python train.py --crop_scale_min=0.5 --vocab_size=4585 --embed_dim=256 --encoder_activation="swiglu" --text_encoder_fused_qkv=true --text_encoder_bias="all" --text_encoder_qk_norm=false --one_sided=false --batch_size=128 --decay_fraction=0.2
Rows from block 2 of the image encoder of a small contrastive image-text model, named by matrix and row number. Rows with one number belong to one neuron. Each number is 500 + 40 x the weight over its row's rms, rounded and kept within 0 to 999. All counts start at 0. Numbers have three digits each.
After each neuron's rows are labels from the 100 images, of 14976, where the neuron reaches its largest size: "responds to" is what is common among them. Only what is clearly more common there than usual is listed. The data: photos with spoken descriptions (Open Images, Localized Narratives). In brackets: how many of the 100.
# gate: MLP gate (encoder.blocks.2.mlp.gate.weight, 128x48), inputs 0-47
# fc1: MLP up (encoder.blocks.2.mlp.fc1.weight, 128x48), inputs 0-47
# fc2: MLP down (encoder.blocks.2.mlp.fc2.weight, 48x128, transposed), outputs 0-47

gate.91:532507456508492479498480476471475516552483487475529435540423498576477468559602477467460496541565479518469429465456494447523487447451508457450475
fc1.91:581490483557477539468480571482515464517457472524419512527446456480505439503444494517513507484389478504466522476512535476410507505529497422499497
fc2.91:494500453436497503527542495533521506446477495529541431458480565547511444519399398551474506474490524443427485497556539531497503506479541527471509
responds to: text has "grass" (28); text has "plants" (25)

gate.74:488426487561476464451456492479486507480420567546503464502523463519528530475518482432441450464481582563514547554462466546490510458464505441519518
fc1.74:464619423477558520512516432558496444499534495478526504445509450522460455544520522551485465500534529484465459466470553528513509552480557538461511
fc2.74:574490541493472456510523498530557524421523512409455558538482504456525481503512563553467548524487475596541502531516520459484513577468494498446511
responds to: text has "plants" (28); text has "grass" (25)

gate.61:564565476507538487446535506528499488526513460538451521566552551428537474425473481455478562525558482491485459561461466478551454527442491509507546
fc1.61:470442499480463483533480421482543535466488511492470411437424520567441506529531524480537425519451529507563471501504539511485578477529488463464473
fc2.61:546542441498516537499523406499473511484468560449462490502501434546532491528503404543479480489490507547427538487462529502565486558443443453487517
responds to: text has "holding" (39)

gate.119:455503473454538588494516521532518588440485424518532467477555478444536511472463512557507582495456500511478444515471508491443471444501488458443481
fc1.119:495483476517566469546495533527543545507472427502561518458525456468507518525486472520585517573463585401546542541517463489523513514465473455493467
fc2.119:496468541426494514481455517523443467458521441513480541462531538489447536494453491426431474513478417496497476566551532525524420433526541506529517
responds to: text has "holding" (35)

gate.56:476474493506576528482455539535494549486473469481447432420494554527547509509527480492542519498555475434564497546533496611518461508520544445467507
fc1.56:478512462444499557487514500551501548462516394449500481500542556490534503458585449477527510427475447498482541528521514595444524471526519473485478
fc2.56:476511502500596477487479457486469508520482445465549418489484568494508446512504569510470540509545542528466505530471485558491384515570540481482478
responds to: text has "holding" (37); text has "man" (30); text has "woman" (25)

gate.17:510461532468477402524481566518539493550472513496479531452527471518458468445529484521443490531455529517532491553495520573551530576442493405493520
fc1.17:493469594541403500488475558501556492428531495483508478510493551461528584513519528498510504426474473489494509473540494516421518466562541525553538
fc2.17:514486478454489490503483579589460529408497557575503490451527595504432502497490478511492489504479491474530429470454436520478500492463474466445503
responds to: text has "wall" (42)

gate.90:468518470510522535468519592453448552503467535514541536479525558502517448488493481543538429447479473464495561461498445560457488452575572480515476
fc1.90:528484546528474474520577505558520503456422468484513511510469408496529489550503387572469561567489508463475507456507528479488497535448514517469475
fc2.90:486461432477399458486513530499500556546506595518474497527531414485440474484505551438485461496519497528495471454516485426484502502425487513451521
responds to: text has "sitting" (33); text has "wearing" (29)

gate.93:463492537525491424526526471497446502461472490543597468498510555582490525455511443523481534463551493592460496447518516492468480493517547497454422
fc1.93:465491505473470409518542484512517517461492442532572457506539519532508585467480467533485504446541528611470471467554508481477473415461508472476494
fc2.93:510567534534454396502505500538493527491522534440540484525502509576547521544562564593564507527482442477518496516510502499493501501498482422551471
responds to: text has "trees" (68); text has "plants" (30)

gate.27:497512452445494583465571468562482551501499418453470462448600521455500552489512482492434510433466520523506475476540540547481504535505518501491531
fc1.27:517541485492452487462514553576435521477522515512540496571459528525493470555536577500499503449445529515439457459516519476480545522585426511559523
fc2.27:436575454489484476490497521463471434479452532462502481509504425505544499464542492454555460525471491460619526554478534467522501462454503467438464
responds to: text has "man" (32)

gate.85:490476477492494536523478474463496557481556450561467488451514504504509483537471574512498476556479413516488558510524506418567467520449603448478521
fc1.85:477469502507508540520546556549487523556498463506559520495501477482474520543526504495502453449495452513437541399474494455570466461444604480464553
fc2.85:447451503499523458499521515521506491488434564541499537465514514506494475439463460541545562547506560442445469563495447565442486501580440496460479
responds to: text has "people" (47)

gate.51:520521549523485542556510473473502475470487471518552437481401532481538491444517440516485581550498531444552532522505509459517527497459580561475561
fc1.51:512508528498533461524502479556570419446457520495474488476526521496533452545529499498525565487488506573445447508516541470465537480536520438375512
fc2.51:476534556523552519536495554513435397537565460515512504439565555511532492482463573499479523508485558476493521490487549486547409512494448492506480
responds to: text has "people" (45)

gate.114:547504541480570488495432523486388552476465537528554518451533499532443507520538534502472492475500534489537417415521444474503481492546479542461482
fc1.114:480506530462565545491508527503475491441502435528494537515462479498537502499576507501433488565566455561526443426509499587498534522501507511595487
fc2.114:525519534573527500428506539488486496466466495509485515585586469498514564478504510547487590494494525479560597510515515450484560528553515472525464
responds to: text has "trees" (63); text has "grass" (43)

gate.121:492497505544504488559432493501459483468523428508573481509546449558514554505528557518453460520535497529569424451556552450544490502516536532563497
fc1.121:492505414554457516466495551466577481571584454514496472492551417507472479491429449530452433513479473475487502486558535526516487501461481486492534
fc2.121:430481476487472495511468507523546422485488579533505541418446539474469537560518488533462450569443544514521432425435503492519492534486494502487498
responds to: text has "trees" (57); text has "grass" (30)

gate.35:555511504538533516429500551556547520398481502513491547554556572511456492511482487469558516474517509488460482515525452445457462449521475580461461
fc1.35:532499554466476512497479425458407475557539466563526500553477420519564454477454528495465525459474509585543495461478549516499500525450507454483499
fc2.35:511475428525480458471525542524516499398438456507415436526486524543448482508536491538516431490525429446508496460518413509506496485528476532478472
responds to: text has "grass" (31); text has "plants" (25)

gate.48:430491437446511546520587479522528549546503439502507498541562488439506575482524480494529490565478461513503488458499463534491560437493544442469549
fc1.48:422587449469490548468542484547505486529539429507515482538547499475538561473463477512514469476463553499583463481464442557495509487512526415522509
fc2.48:485457553492502476470432545444486521575423449502507479388525559496487429496546491466515460451518503525501484546542488447518533499506456485536446
responds to: text has "holding" (36); text has "two" (27)

gate.70:452469460496494457517492510405500554518534465555420512456522461525496484394562500440458524531498542544472414537497525486475467523512480473527510
fc1.70:511513478525491543537516463531520537547494500585420518511535493516472508473524451526445532510477539535458371576478583521489507479461474493451491
fc2.70:496519459504462540451543450416559444458467537449541528485501442458539522493425463566505495456568494472430485465470458475522475443461486504504491
responds to: text has "man" (31)

gate.44:535543531529428471560521463495494557499547491466567505566516488536460502516566505438451425486532512575474434457525533469513503428475476543500492
fc1.44:559523446475528546482448492461529487489496533510473564479496540401558497453475546491470461537518523444557517532526482488431455562538438472464553
fc2.44:504562469492485490470517557542506520558465491558503496521468528582526464563394542556460439479470477507502518478540565488481515476410548504488515
responds to: text has "plants" (28)

gate.3:521424548468456513572482511503539478506502534458578544532530538494513493470552466545481508450489579532559518543478455508423510481528494418473552
fc1.3:526482580480458482524523520470498471468463519523536497490522537474448486493547500505508549480416522539570573549481438547413524471540468417500542
fc2.3:463508481507521475508485541556477566520498556534506470456471538522438546443523446445552485540513502427440525473506443424511465422459495549500454
responds to: text has "grass" (25)