config.yaml
encoder_arch: "convformer"
encoder_activation: "swiglu"
encoder_inner_norm: false
text_encoder_norm: "layernorm"
text_encoder_norm_position: "pre"
text_encoder_qk_norm: false
text_encoder_inner_norm: false
text_encoder_positions: "learned"
precondition_frequency: 50
adamw_lr_other_params: 0.0012
steps: 5000
decay_fraction: 0.2
final_lr_fraction: 0.01
weight_decay: 0.1
Rows from block 7 of the image encoder of a small contrastive image-text model, named by matrix and row number. Rows with one number belong to one neuron. Each number is 128 + 32 x the weight over its row's rms, rounded and kept within 0 to 255. All counts start at 0. Numbers have three digits each.
Before each neuron's rows are labels from the 100 images, of 14976, where the neuron reaches its largest size: "patch colour" is the nearest of a few named colours to the mean colour under the peak. Only what is clearly more common there than usual is listed. The data: photos with spoken descriptions (Open Images, Localized Narratives). In brackets: how many of the 100.
# gate: MLP gate (encoder.blocks.7.mlp.gate.weight, 256x96), inputs 0-95
# fc1: MLP up (encoder.blocks.7.mlp.fc1.weight, 256x96), inputs 0-95
# fc2: MLP down (encoder.blocks.7.mlp.fc2.weight, 96x256, transposed), outputs 0-95

patch colour: grey (75)
gate.165:105150111161073114168149080098117115078161086174138166068133038149144074155112075152157086129177103133147147114133086103159159130135105137139188162140146165109188112191114059140135131138097153142126152160094103151114092142128098139136163138122134114095182094128085149135125148172099197164
fc1.165:115123155141166085087159049144155123100159152116180147063152126130109129125087122104110159119149138133085134137079165175107165194162155072119160115155188136174104127084091127160119077188174119125135155135081103083121172115090154065136127126112095125082108136148131169080106162123071090145
fc2.165:143189140056205148152122176087128160108117111090102112113110155104110079104142072120147106089057151122131090126143097144090107120168166176179130147092140132125120101111119130125146123123114089137096109131179118143146066189167128113134130091115087165046058143157133064133105090102102111124

patch colour: grey (61)
gate.200:183082143174167091100085113106131150128170129129149177141094143137176202121132101146127134135155112101134147205124067121162073133161097119130072105168107112115090158136118152161117042109150111101072172123139119130137154129124206164150116140162098140117098087159199129106120117124191099106
fc1.200:139097179121087143105201112097098083159155092087129151141111130121083133149085114141152114175111083166120072162146148107145128058111072148143130122176165142164080171143130132127193121109153109146130132113194100150164145130119137188129166176121164118077142152089094116113096099153053065110
fc2.200:094178105136063133150101166109114124133081182167099093143104121126151114102131164106128121119127182128124136214106091124118165146141146077084186084091142122071148197141112076097166111161104111170155161077138168150115120145095158149104172145190164115120117155134147061149168138167164094118

patch colour: black (52)
gate.37:092118105132157073103113130136081130148078111119109089117116166085161148140101114107081159130161122152123188180124141107178170188086124166137112140161088184185183147085185031132144114147090088114115095137135166103152166106136160112117107159182128115113130112137088118163133115160092064162
fc1.37:108095158161133140117163146119118173121156109141098153110085155099114149157067113093082162158107094115119116148127123075192122206068167131151138119163145156127140127155108059170169130119159082154126119190187183156126187136108083158110119143142121142092114114183110060159132122157082069118
fc2.37:147091157083110151186162169178092138068142111079208141135126081087147123120146093103139159143095143127120149127178113125122135087091174079187137127134118123116114088171122177179093142121176099086124093133156149064141087116102086125119100148131122201123123089086097130118155101166194163115

patch colour: brown (60)
gate.29:129126106146116128062123059100103082083152154108184082169151130114193123156081177104128144107180081158133142141131209181096112131135127128121149160173102125140156045140095146122135176175130048098113108152131117123131142119132158125158102102170169134107107198105134172123150120089137162137
fc1.29:122163131194112143049112065140081156108099189113193087101112166187173130181121195107124124099196097121172110156121120147106154124178115119171080185145141098114165105159120128142138182135183122145102106133137117127115151133088135096116117121158181105077093170100134153130143144088134148117
fc2.29:137110145116112167106125163101161062157182118094085172075137121114050099090138133108140140116053154080108153141164127077155122106055153112122155122115162114097100170139138080127111096143079146088102144119119184147112171115142100036064185132139075122139171095123134113130138142141153124136

patch colour: orange (45)
gate.174:127134076076134090157130177118134140101087133127144130150065142113123149140078088117122089096085132119112137139117140086114087127088194141074105135185101134100084114118129150091190161163136159134156096220132157046112107076132156127161104114209168116122112153131102119200126107118111154110
fc1.174:157130155148116090158137144159123173139138120189105161096071089131147167091105107105144139103125091086169111165095118148066149148104086130142091121148105145044074111177129155119136171113118110101143077111084133106148216073137172131145111059181148137137167149097101128170141077092104102137
fc2.174:139144098152160131104116151131211156108170126205181081158042169145143142130126105138184078109185121111108140164129141151178098189154092088179152110133129124111132084169127108127169087153120106079083104137162127101110110094108123100188113077148091103140161115132101109142082116104096142088

patch colour: pink (26)
gate.1:156157134155123157079090068137162146120189052093158135149101162167134066109100133135111120157071158082148112129111125156118110130168146156161153143193178137166082129161133168132079122103178132137174115153126116153138147132128104142087096111181161105070156150213129152191109135088120098157
fc1.1:075172173135064171098088117119164138186159095092141111157169129130035135147158128166144179068139134110168070147155106186166092099071099099175168122148150086131121092136109174134152150110150059143144115184101107137129143148139175105137135160133120132160088131164097165143118124156128148143
fc2.1:164150081113136103179120126124168109152086182128168138125093102115132131122071117070141124139100114137104108119119117140120145103096116136084178111159132166061099168101110078166142145101137112123197151160179163191160159109155150219122097119146119141091091109174125221114129142128097195135

patch colour: pink (27)
gate.225:119070147204146113107116136081171166105127157088092116109128117110063135139126092165171089089082085177101110156124166084151168087072103141164117140121073096141103072122089132145150113123141087093123135112097111126172059160147104143163137128137137091129116137128141150155117059178188086081
fc1.225:143155164091165082085105120185102124147133148105162152173132111120183074126163147132085145135163125159189105162133131158103095125152089178163124083161170180113135146105161166137136097056172171080105090112141089137099129127164159128146183143159094115153114088137133118098162169049076098155
fc2.225:133155182192049149121145158158112136147081088080147108115079156110114127134173158140166142176082144194125102153188167118143123122102109120117093153130082096093139175071117090130147182154119074116154116219105159174123129141106147088116115139151171129079138113136115158126089118128131072155

patch colour: pink (38)
gate.220:160120135175193164114115106123177127088071115153131169203079117082103105167173182144175168077161130079137157132098145136115100146127111112088122125092126154144113105129153185124100119094060096135160102131138147090112123135154150155185061203146129142100090179135138168159080108121134128110
fc1.220:159168111145156101125157126116174090107107145118123176097128103098119179136123123169138214111148159117096186149106117127119115102113144111154056167156147111150066130181130110090116129149111172114091109124148122128141149150061146071094107116098071115118143158089206117191102181075111074086
fc2.220:109137189141161135132154122158159129100106126112140121153151054115111158109196130147178143124152183131114133154130186106146094078153092135128124063142180192105157098113146111147103116096112149114133168107106183085136190137141144199115156162089145172147120192173136147187133171122189089148

patch colour: pink (32)
gate.41:167138109153180144088148109144149123086137035119154143101096134145133180091116161123178112189163124126105106090101106124132067121128150150129112096176097149141111184113156137142133149106135118176093117161141132161127126124105154172157148197030079133114159102087081153174130203113121097159
fc1.41:110160092160088085134092167082175145122125150143101139145150103120108173162071085106094110113164119029127149132155115215116107126145169076114177129063152180121158079153079075103117145106154135112139086164134120140112120144115095147144100087112120161138152064145160115127187162137159098137
fc2.41:131151166149132112144182146151161132107145094131110121111171169137114165161150139138039096174072087161105110080167118138164151204181125179171171144181110102118149138164129158107140086164154087153138085098110124111117158148178162131071108140136123147163133129130155096075166158105181170077

patch colour: black (33)
gate.167:097173143184138136157145158158111166115171183135112096155158141102138070100130122079180072104123092142118115097153108087121155185148108095123088145179181152115112128101140133183141126130120082157109160174091127157099173094109035113100207147092186126130104057106121133124129147137123104124
fc1.167:113182096124127089136144106133109176138197112169136106105082089121086127109129100125131124153176089183168166108089143146108144112147125110046158125146099109119120123125089034155151140172147081109077152077133162165126065112180118116088075121116153145098161098169093158132175125145111188129
fc2.167:132110125138153159119149127083183082125100131113119054071166104112095090150118146135117121145125160152176128122159114132115102073123140096115130070114200115069141158125132132127199115081079100194139120087072137149072150163139122118194185096096146123127125163159100180143138082116168150077

patch colour: grey (60)
gate.163:119164188152156159181093172107179090125152105150190108107090082129086128096109151140148131134154059131133198171144121086142082110084116090130175155177105121139113136127099112074166169129083085093144149119130186154170115129159144134102137104152154161082083110115154071169171097083132102124
fc1.163:158124071089102119110170123156111137152128158085052166159088137090165105155173149137154167105096158204099142081098120108076144105145075112127144140130131151089151140166191134177102078145115090131105147144083126095113168078092114105199176142177119098122167143142083133135100178109090124127
fc2.163:111160131093178108098085137146183115097145121134177097139124121147144100096124133161060141133089129131126055139143099170118106113151130143133128119150129105142107061130137066100161161164112126116117094041136087151174093182132123105085145065087130162125173165117101081168125078135153160040

patch colour: blue (25)
gate.173:149147122143127054080138145106150158145129119120188133141101117134130178157116180185109155109162128140150137101086090160102168129148074118153107190139172127099089148088052142141094169099144118105120124103157215117102104140094174179148151113146179063150123103140087188102162094157134121092
fc1.173:130132121136102061077131106138159123123155088118099104131167136144096138137161153096099154141162114090082085163165131103099191170130118083174084108189154154048133105111111122147132213133122162078121073065162121113109148138143129172154165101098158167097145144159100165105084108146172080154
fc2.173:133122170131132153146151108083113146174127107167154147090116097143122169098134102113126106098089123085114141160117185199137114161089140131166102138105173162165125137085071124119122107127182161094172153106108126183120176152049141104123167234109114077149151086122105119111082127082132063145

patch colour: black (32)
gate.240:135106114144127090096152112153073124079106090117160156086142205140124129130104086182128123118159127166147078080101119110086126098086116181103100166189075166126119093147112129140128141173099136172112188143174100113192145157133162119044125163086116198151090126134099135139117074127109101151
fc1.240:135133126096141086122116158135087117100129128106086198124215141130153124154088041179143138149125091121144157136127163171135102142117178210107107116117096173098183106145131135138138156136136107083166187121177128123136086218105173165100115118142091169122084140115126143105114082139121148181
fc2.240:077121091081107093142133093058144144154135121117096125079142189138095117105159162076071136109134092110107133118112118161194170131100169145170133184120137190166138098133122140143165092094195130153114128154115123086098144140096065144119106137162115170084228156149162112154155147132143176116

patch colour: black (88)
gate.145:150128185089110069117126151109112128050092175128142099117103129134166171131109114152128136165169107114143133149076093157138158147099135122153185073075136101068145115091086093132130063145120129147155155110144136165208090082132174130127153096125108143170178161124120083142192197120136086102
fc1.145:121139082115154114116127080193115126182176110121114116145116159149155194156111132135115120140153118090173117190158107157084141174160158156177101131077144063197151122151082106131127134166120114102106118167136089066091162167114156169158088065110093069105179128121149142100138153166119128180
fc2.145:080141104077192158132072098119175114099139161159151165179144075122128162092146150155122167115066117087164144101082148145123084149119231149129098102148140092091156138146135148075115102119084144145098129112171130150153139130111126106143192172131112158094164096077189166076131156107118113121

patch colour: pink (36); white (29)
gate.159:100116135157106125146172076112104160131093125124104119153101136124116126125155142154195153110101126138164140072096191108101197118093151127171097094171168117063182140161095126158093109083119108165102163140139209119148100108111152122116170151156093086033114118106176179109087130136174105144
fc1.159:117120151076131148094175138080041112119099134099119118145121126096075143114114068116175071168136163090114102165164153113076093093134132165114202089137189077084099128117109171111076092101089112143122093132136134148148172168071118167146150091138107148105118140157110148132104124209146136142
fc2.159:087157121156078164125123112112122168122172169123165119129147141136101120174113124085146172084092124159175144119107119100140081124104073123131107122073098175144112091151109135142213120118174083096127107187163151083144106188122104081103106127084122149154169104135117190187109084107109076056

patch colour: grey (62)
gate.188:117099098083165131161102128095125182085101134125118059152059176071146122102152134173187085118150121117154133025191093128077121139163099102147121095104105149165144092179114126152153098177122127116143130102066146142156147114188127156129159081088106111184128154114109140140123118115101155157
fc1.188:166131138125150114187071134101130142117113144138143125173089137101144069198113168160107090087145073127157107056154133093136083178150111119151092070151103105106110179148106162151157127178146129222085108121061178121135101114114082136118142085139097125144134162106182107106159144107171124147
fc2.188:158085094154119136111100159080092127120197116103103143124087115105128143110150145097092132113094093110109125191128094171152102106049120161142107120109128154087152128144162153227152152084157106083091068100153142100129177087150092134099083156151132085085119085149085074105117130160105085090

patch colour: grey (70)
gate.81:156072130091100107140076101121075105125069121120114148158157162197165125132133119110106118113099150173126127142125152178142153116101121071076172167128081171094125130128085159156077209081075120116125146143152130202167146142121109186160132140166150090118132149095155117120154166085125198158
fc1.81:151156159128140131094093142168162105116128138109174136131106096179152149140097150068209142112170139123085109120132111142073143070133138105151152130202141117156121074149184106175211144111110062139137147102129054135149126086109119090110131121109121115210084127127150169136156083163114167135
fc2.81:155151156134114108076077168133169151084109158149142142145096148084063124098148103145154130129143151199110122095132070073148142037131167164124137081141098076146142096139148138103115110144178186122110110134096047152119118102091133138122050126126131122116163168116090140203133115109125086163

patch colour: grey (67)
gate.117:158184134138130073125132157110086109106094134148135135157121069134118123126181150144140118160115102122114106116186125134136200146157099140129073141090132085115091100109151137118119115142103097088146085139121148134139178164161051154144106136086112156174070165106234074144139131057148070090
fc1.117:199110105094166134096186132135145136073156164104052141192185068151102120087165130104114187159108172123120107107094090111108131147110142136120096187089129175109099143084159154106173146105148206134133105117141135112115095189168081180116100162163147113098123108151138133126113134096121083141
fc2.117:182104144085086169140107163109100136151139165127154135117072107119138143107183128153074125123150170134063126136176132135134093130158168138144146074166121103131126107119118131133109175163191109126166105090112091119140041132153108099157185067121118204141148202127110153179140081082132132080

patch colour: black (38)
gate.254:115116087096130112156141138146135170051136152139156091107138174094073130140077107158126154162132087079116141115122159135138107124093145118180142127080171143152183118121143198078155177172169143151160157095115141111082141103145154119134110117163208156115109147142168145227087132188132164112
fc1.254:221182147166113061104139135115102055127097147077101138133171078101171142139166138117124107073191148112195125157103135163077129130148101139125108110125128126142150154157133142115082059122178128099112128164119089145114137114131107080122155132112153123090074100117087102066141156193150126088
fc2.254:141036115124093154129121125124124084108199161144141099138125130129076119114088123177206113081098059138101155113193125167151057123099096139119107104183099157137084150101141122114126138064146140122165108144085091079125145108077091122132120101124205155089149155103148161143129117114119097157

patch colour: pink (33)
gate.91:091106077129095183166143107039155179140138091167183113152105122087119060124129118157121117099152159110106109159104141165151086096175116159139163137103168083153124157188150212150140104134054091132154116148098114081202139155104087118125121124143069133134100148129156122111115125100117119100
fc1.91:122130145104153157149193088119116157152073116092136155116121151111102056147151171174131146115072115144123121157143153108123122175174077172114111118151125128065163135219125146153146098113089053126166091139147152019141102113126125157107146117125138147066101143102157151108089125077115156109
fc2.91:159090149188104137167142115143141076094156124099096096110094097149132132145127159116185145057143119129106155155116068107071158159068178119097111106109098175134172127105101067164125137089169077164108110193170088136131131163112163097141111203149149178135131128150114193156089129103113130150

patch colour: white (65)
gate.11:144194095140111132100135199070107108137105134129136092112143126133163173076113116113131166138146123140165159122185066101091128164124120155063134098094166112150086113042126111167140091131056142110168106134121147140071153164106094073178135115114098156110144165184119131078140114163182096145
fc1.11:133135157154141077127184184138125099116094162121172114107163113083108154098116153130098093158080152150124160129118137147115183121088067084167177120184145147115118122152108099155137204109119166156200120110102178150085131138125184105085178086168070097097118149165150172075107150137159115104
fc2.11:130111146123165082154193110096109189134155123132099148202138150112173144196123163075143136052184194109137172126110139056108140090111175124128077140109169119174126097134128152136093128166103124116099118151182102104100086181123177103092128132079144092095139131135087094147111144158161123140

patch colour: brown (60)
gate.229:097108142118171111150184176159081163140136181163117182096112138085081189117148163157144143121117103155114139093150132104149126126182079138175172161140057052149165131116171136086110114154131188178137117081124173087098112090071159137145144106141101115162120121112147133182154136111168094169
fc1.229:174078172131157138136142115144088147124135129128088134131116048097111094114114108065086107107168114159115134127145152137099080124071176132154149122180082159117065091152140098157120159144100097140117174094117083112122122163097080082096126116151134072119111114151157128088083145159029125203
fc2.229:109114134156109119098140173092148094107150094119146109189112091128090109135144141138115108145112131102174118208136077082120126115173150187073126172170110129129177112152134135097069136189158148062128179155140163159098093202084055140140102150135087158132112169083111117084141169111140095126

patch colour: grey (62)
gate.116:132096127077130094134093157102132132141103131170071130190150111090121159131174126114124104107144119173099081054159217087095062125146121161143204133115114120173162200089117114134137098182129090134131134128144185134116117137145092094121121114100085147132091105072122178105082118117186111122
fc1.116:098145135147151129105074142094067139117193151066165072137156170129143076161139122117129138194162153117094153178088131080094175147157147095146157126126114123123167091202089104120166134183073120107116101101098096119057165143094091119120125117094086140135114175143107186117147174123154110155
fc2.116:144177150137067142124136181091127139143113141097103153134111113125155072134166055068166144122132168123095128097182174155131109121119095137065138107134073148132130148099111055101174062109158162172150098140150140136087104101090079151134116182130093162120127128156128086117060177128158148067

patch colour: black (41)
gate.199:118166119106074115115128148149161150177107094166123181152096161089118157143134120184144152069134109110116106123106157137152118107057101072135175158127143121154142108120117106124154173173107114137182162131112148163087035133174040110065074148100157128153124116081095149136065096143114133107
fc1.199:051089145144170172110131144146115116075130080091074115103094163172115081112098115148167131167129160178086110167075131045111133104186157182113142136094189129123148123125097099119108110154148152134104120176099117060097171158099208149146135116108096161112113097144178131120115138117117160139
fc2.199:129122106091079078161063116174160126206109130089121143138140130095125154135137102160132157135133104138096143120126136143084127121112053178112122188146110113177095141117119132145128119112129128090175171103180160150070170138186126086096181096140152158113076196091095096152120119208088159126

patch colour: black (59)
gate.20:069136086187118148141148146144167091120104117159172125119134118138098066148140085161128140129105130127085058062103123130141154098150128109155145170169136086129099159025167150103154133193156128139124145092123158202159094129134098146093156199113124070133080112134151085127118100136171103143
fc1.20:155143133147098136153115166194123084114151122084127102144153132089141156166141103161130173215179122116141073092169098166157181137165088126136140113132100083110107150131128117219144112153121158164097126144162121194119093128060086156146150154142131113125138081163163162135143163037120113120
fc2.20:148142123147086098132107130108130109113107088121119120076110165148115170119080116180188154099109138131117119159190142158110178112196146115134108173110096163128064139133165059151125093107106098167139088198179165090156126128102177133127084103148091153126131156135099059161050174143147113095

patch colour: black (37)
gate.71:134124148095115140147137166164142102153153124129088126100150089099155088149123112131132098088145171130148127152069132136176125213098200159075150117154094146142144127105111116069147140131136160076137148086138097126130073231120113139096118134112160076122114056107184093205125149157105088144
fc1.71:145147121159096174177074157145132045130169161164179083111155109101143169157187087131120097153155144109087203142129109148181102104085161105130115075138138097118115109101127132176125112123203094099146076052107117142147150149161120132173138172098126102135110103103121108072123116120092163097
fc2.71:117143193141100132119110149138152134093126186064117096087083156112144160154168143065194117118102134117077107149140164105121135167202117119096133125151147115164065171125066180133126144098122082116194119084102160137098086090086151115112143145074173151146147155170117148070123136119144162172

patch colour: pink (37)
gate.144:139159149164126126196139124109112101132094141189097154153118021143129122103139124170110099127134094087191148141180112189109104136137134109146102107141143082117169195108123156124132103093104119151149155067119087106152117126131099161098160072133116124153132180088183110140038099138066132113
fc1.144:119172123147161128129154162117109105146086178119097133127111123124139164130136073205187144128096131119104188096106109099067139199146089089139112174159175125104187113108144139103158125099121133112085066054132129077099086137116085120166100201114122123110120183126111153148065107159163132116
fc2.144:108096119143141141116182127144173081107082135118123083139155149180137112133108166111140153125120137134126054119134075163138116091176165060183147072125117172150097126179153103172099089180163180114108114171167147103097180152154149064166086125083147179113107140095083130115163105114105139178

patch colour: red (26)
gate.46:123113171140137096085159109160082123097181149113185135123130114164094127115132115141180067133096180120117155118166140106115144081122153143206118085099068112138161093139156124148117160116117193127064180168107066095055115122152068123126196124137169075104114133112101102116132145081114126157
fc1.46:120093098108143176104212192138177156113145135100164121150135153125150123154089150181130119125134143132111171095156181107130146121165130140118128139170073141159168116140115113171058152114143122188124161146132119057090149166136142142097165084126122091121081135134125096065184157079072057162
fc2.46:116143121093179107091145076147117120141158148204119102123107103137122084110158169146115132135118132135143164115086132097148124082202184125137173055201140102101146123128132161112119125098132139080127136135132138194135113095137158163111113150207054082183160122137179104123083120152066087108

patch colour: pink (34)
gate.215:103128171134177125117176127090144159129120108127119093139093121127071133116080126148143092126139093063125136098171166133136066059115149108090183142089135111145169196163130114177135149164122129135095178156090085131144055119122105221076103066141117137093109140083143157172118099149113114150
fc1.215:135137094137126118147148145086143083124152142091156167087129100096105096114108050140079048074149120131123134117091109078115141170153078136179090133162163160147188108159150154147133130132118182147143121156201144106147135062117109139080103133167128134077144106132169166097176127167206125092
fc2.215:127100119070151112134174073165078077106140136137125153096093117152099088117127145111044167094112100104153110095103098113121138117102122093142130053108119143101078167151158125167109144107144182167075195126117173111144145202149117098097162110090143056094113106179088127156116158168136102141

patch colour: pink (36)
gate.249:117088149068130110163155116167086127169128151070105144144090107157135178127144161163126167153177163071107126157077168101174114048074085210119132143150150112156115094108116126136113112156117158142146112165109089089137134132095124115171153103120189084070067101098096078153106117107138147110
fc1.249:122122106116139123108120084078126150118130138083129159200088092144173171117106108116151151143159137101162120129107128132165084043128116163173176143185175099099115118050150134128117114084113185158146070164108127124212179153075156133203144129131150081123111127113093087110134138123115135089
fc2.249:112137200161123134130128189114172149122141108125113110104133119101133080082090075117190145142129090117150154140064117089054110192100129075098106131114151124163132134178170086183182104171141136152122170095196118121106154141131154110123162152130108126176159174163121156122170156080117172081

patch colour: black (31)
gate.209:130151100161106143112062158188131121133149128174179111099138153096145112110114166142146074129104121124136080123154068107114154106167117096132121178111177158100095164056124082141149075150111067125113141113150111139179103138191115154042157187069122125133119196153146112139161129078129124094
fc1.209:088138125188153100132079139122145179102121145109145127114113134143150168080087112108133137135152113137184119174129148135131126181163133069144099071094168079147096077149060142075121149110186183148105095156121141181129055102103121141193117138138088128084106111092113192137131179100159155166
fc2.209:123092118095202152135087082108134132139094099172151140157059130187152141068134146186012105107131069121134125141125120141127082112098095150126147115139143112161136176159108145166147070129117131149158130116087168074153118144142116135071126085170144153136138070136150122100103165079094107091

patch colour: red (40)
gate.241:178209140137124158146125117115112145068062134165077072112102163137178137162085150159135159084146160150130134127110149145073154094180101129152180130098131127120146141134168048108065079088126142129091135105152138115114122077124097108163142164150159124104143136091065088162092155122070160141
fc1.241:094162149099075153122154130137165093127101159084165106105146084096128141109160092113153093139124132130104093110159166186073134099107105121148117130026147120080093131106136102064099122155167113144115116208126100131111179139083132127119108172071086181163120176159184126142138091114181140170
fc2.241:154105141149100145115149121095106112157173071122156178081165169148114138149116114092101130150140098110142103121117113172156152160105122128110096147155153134137140196113182174144155120113191117179177085072113083212152128100140118098111146163133199104103084095137163212115141067096106089125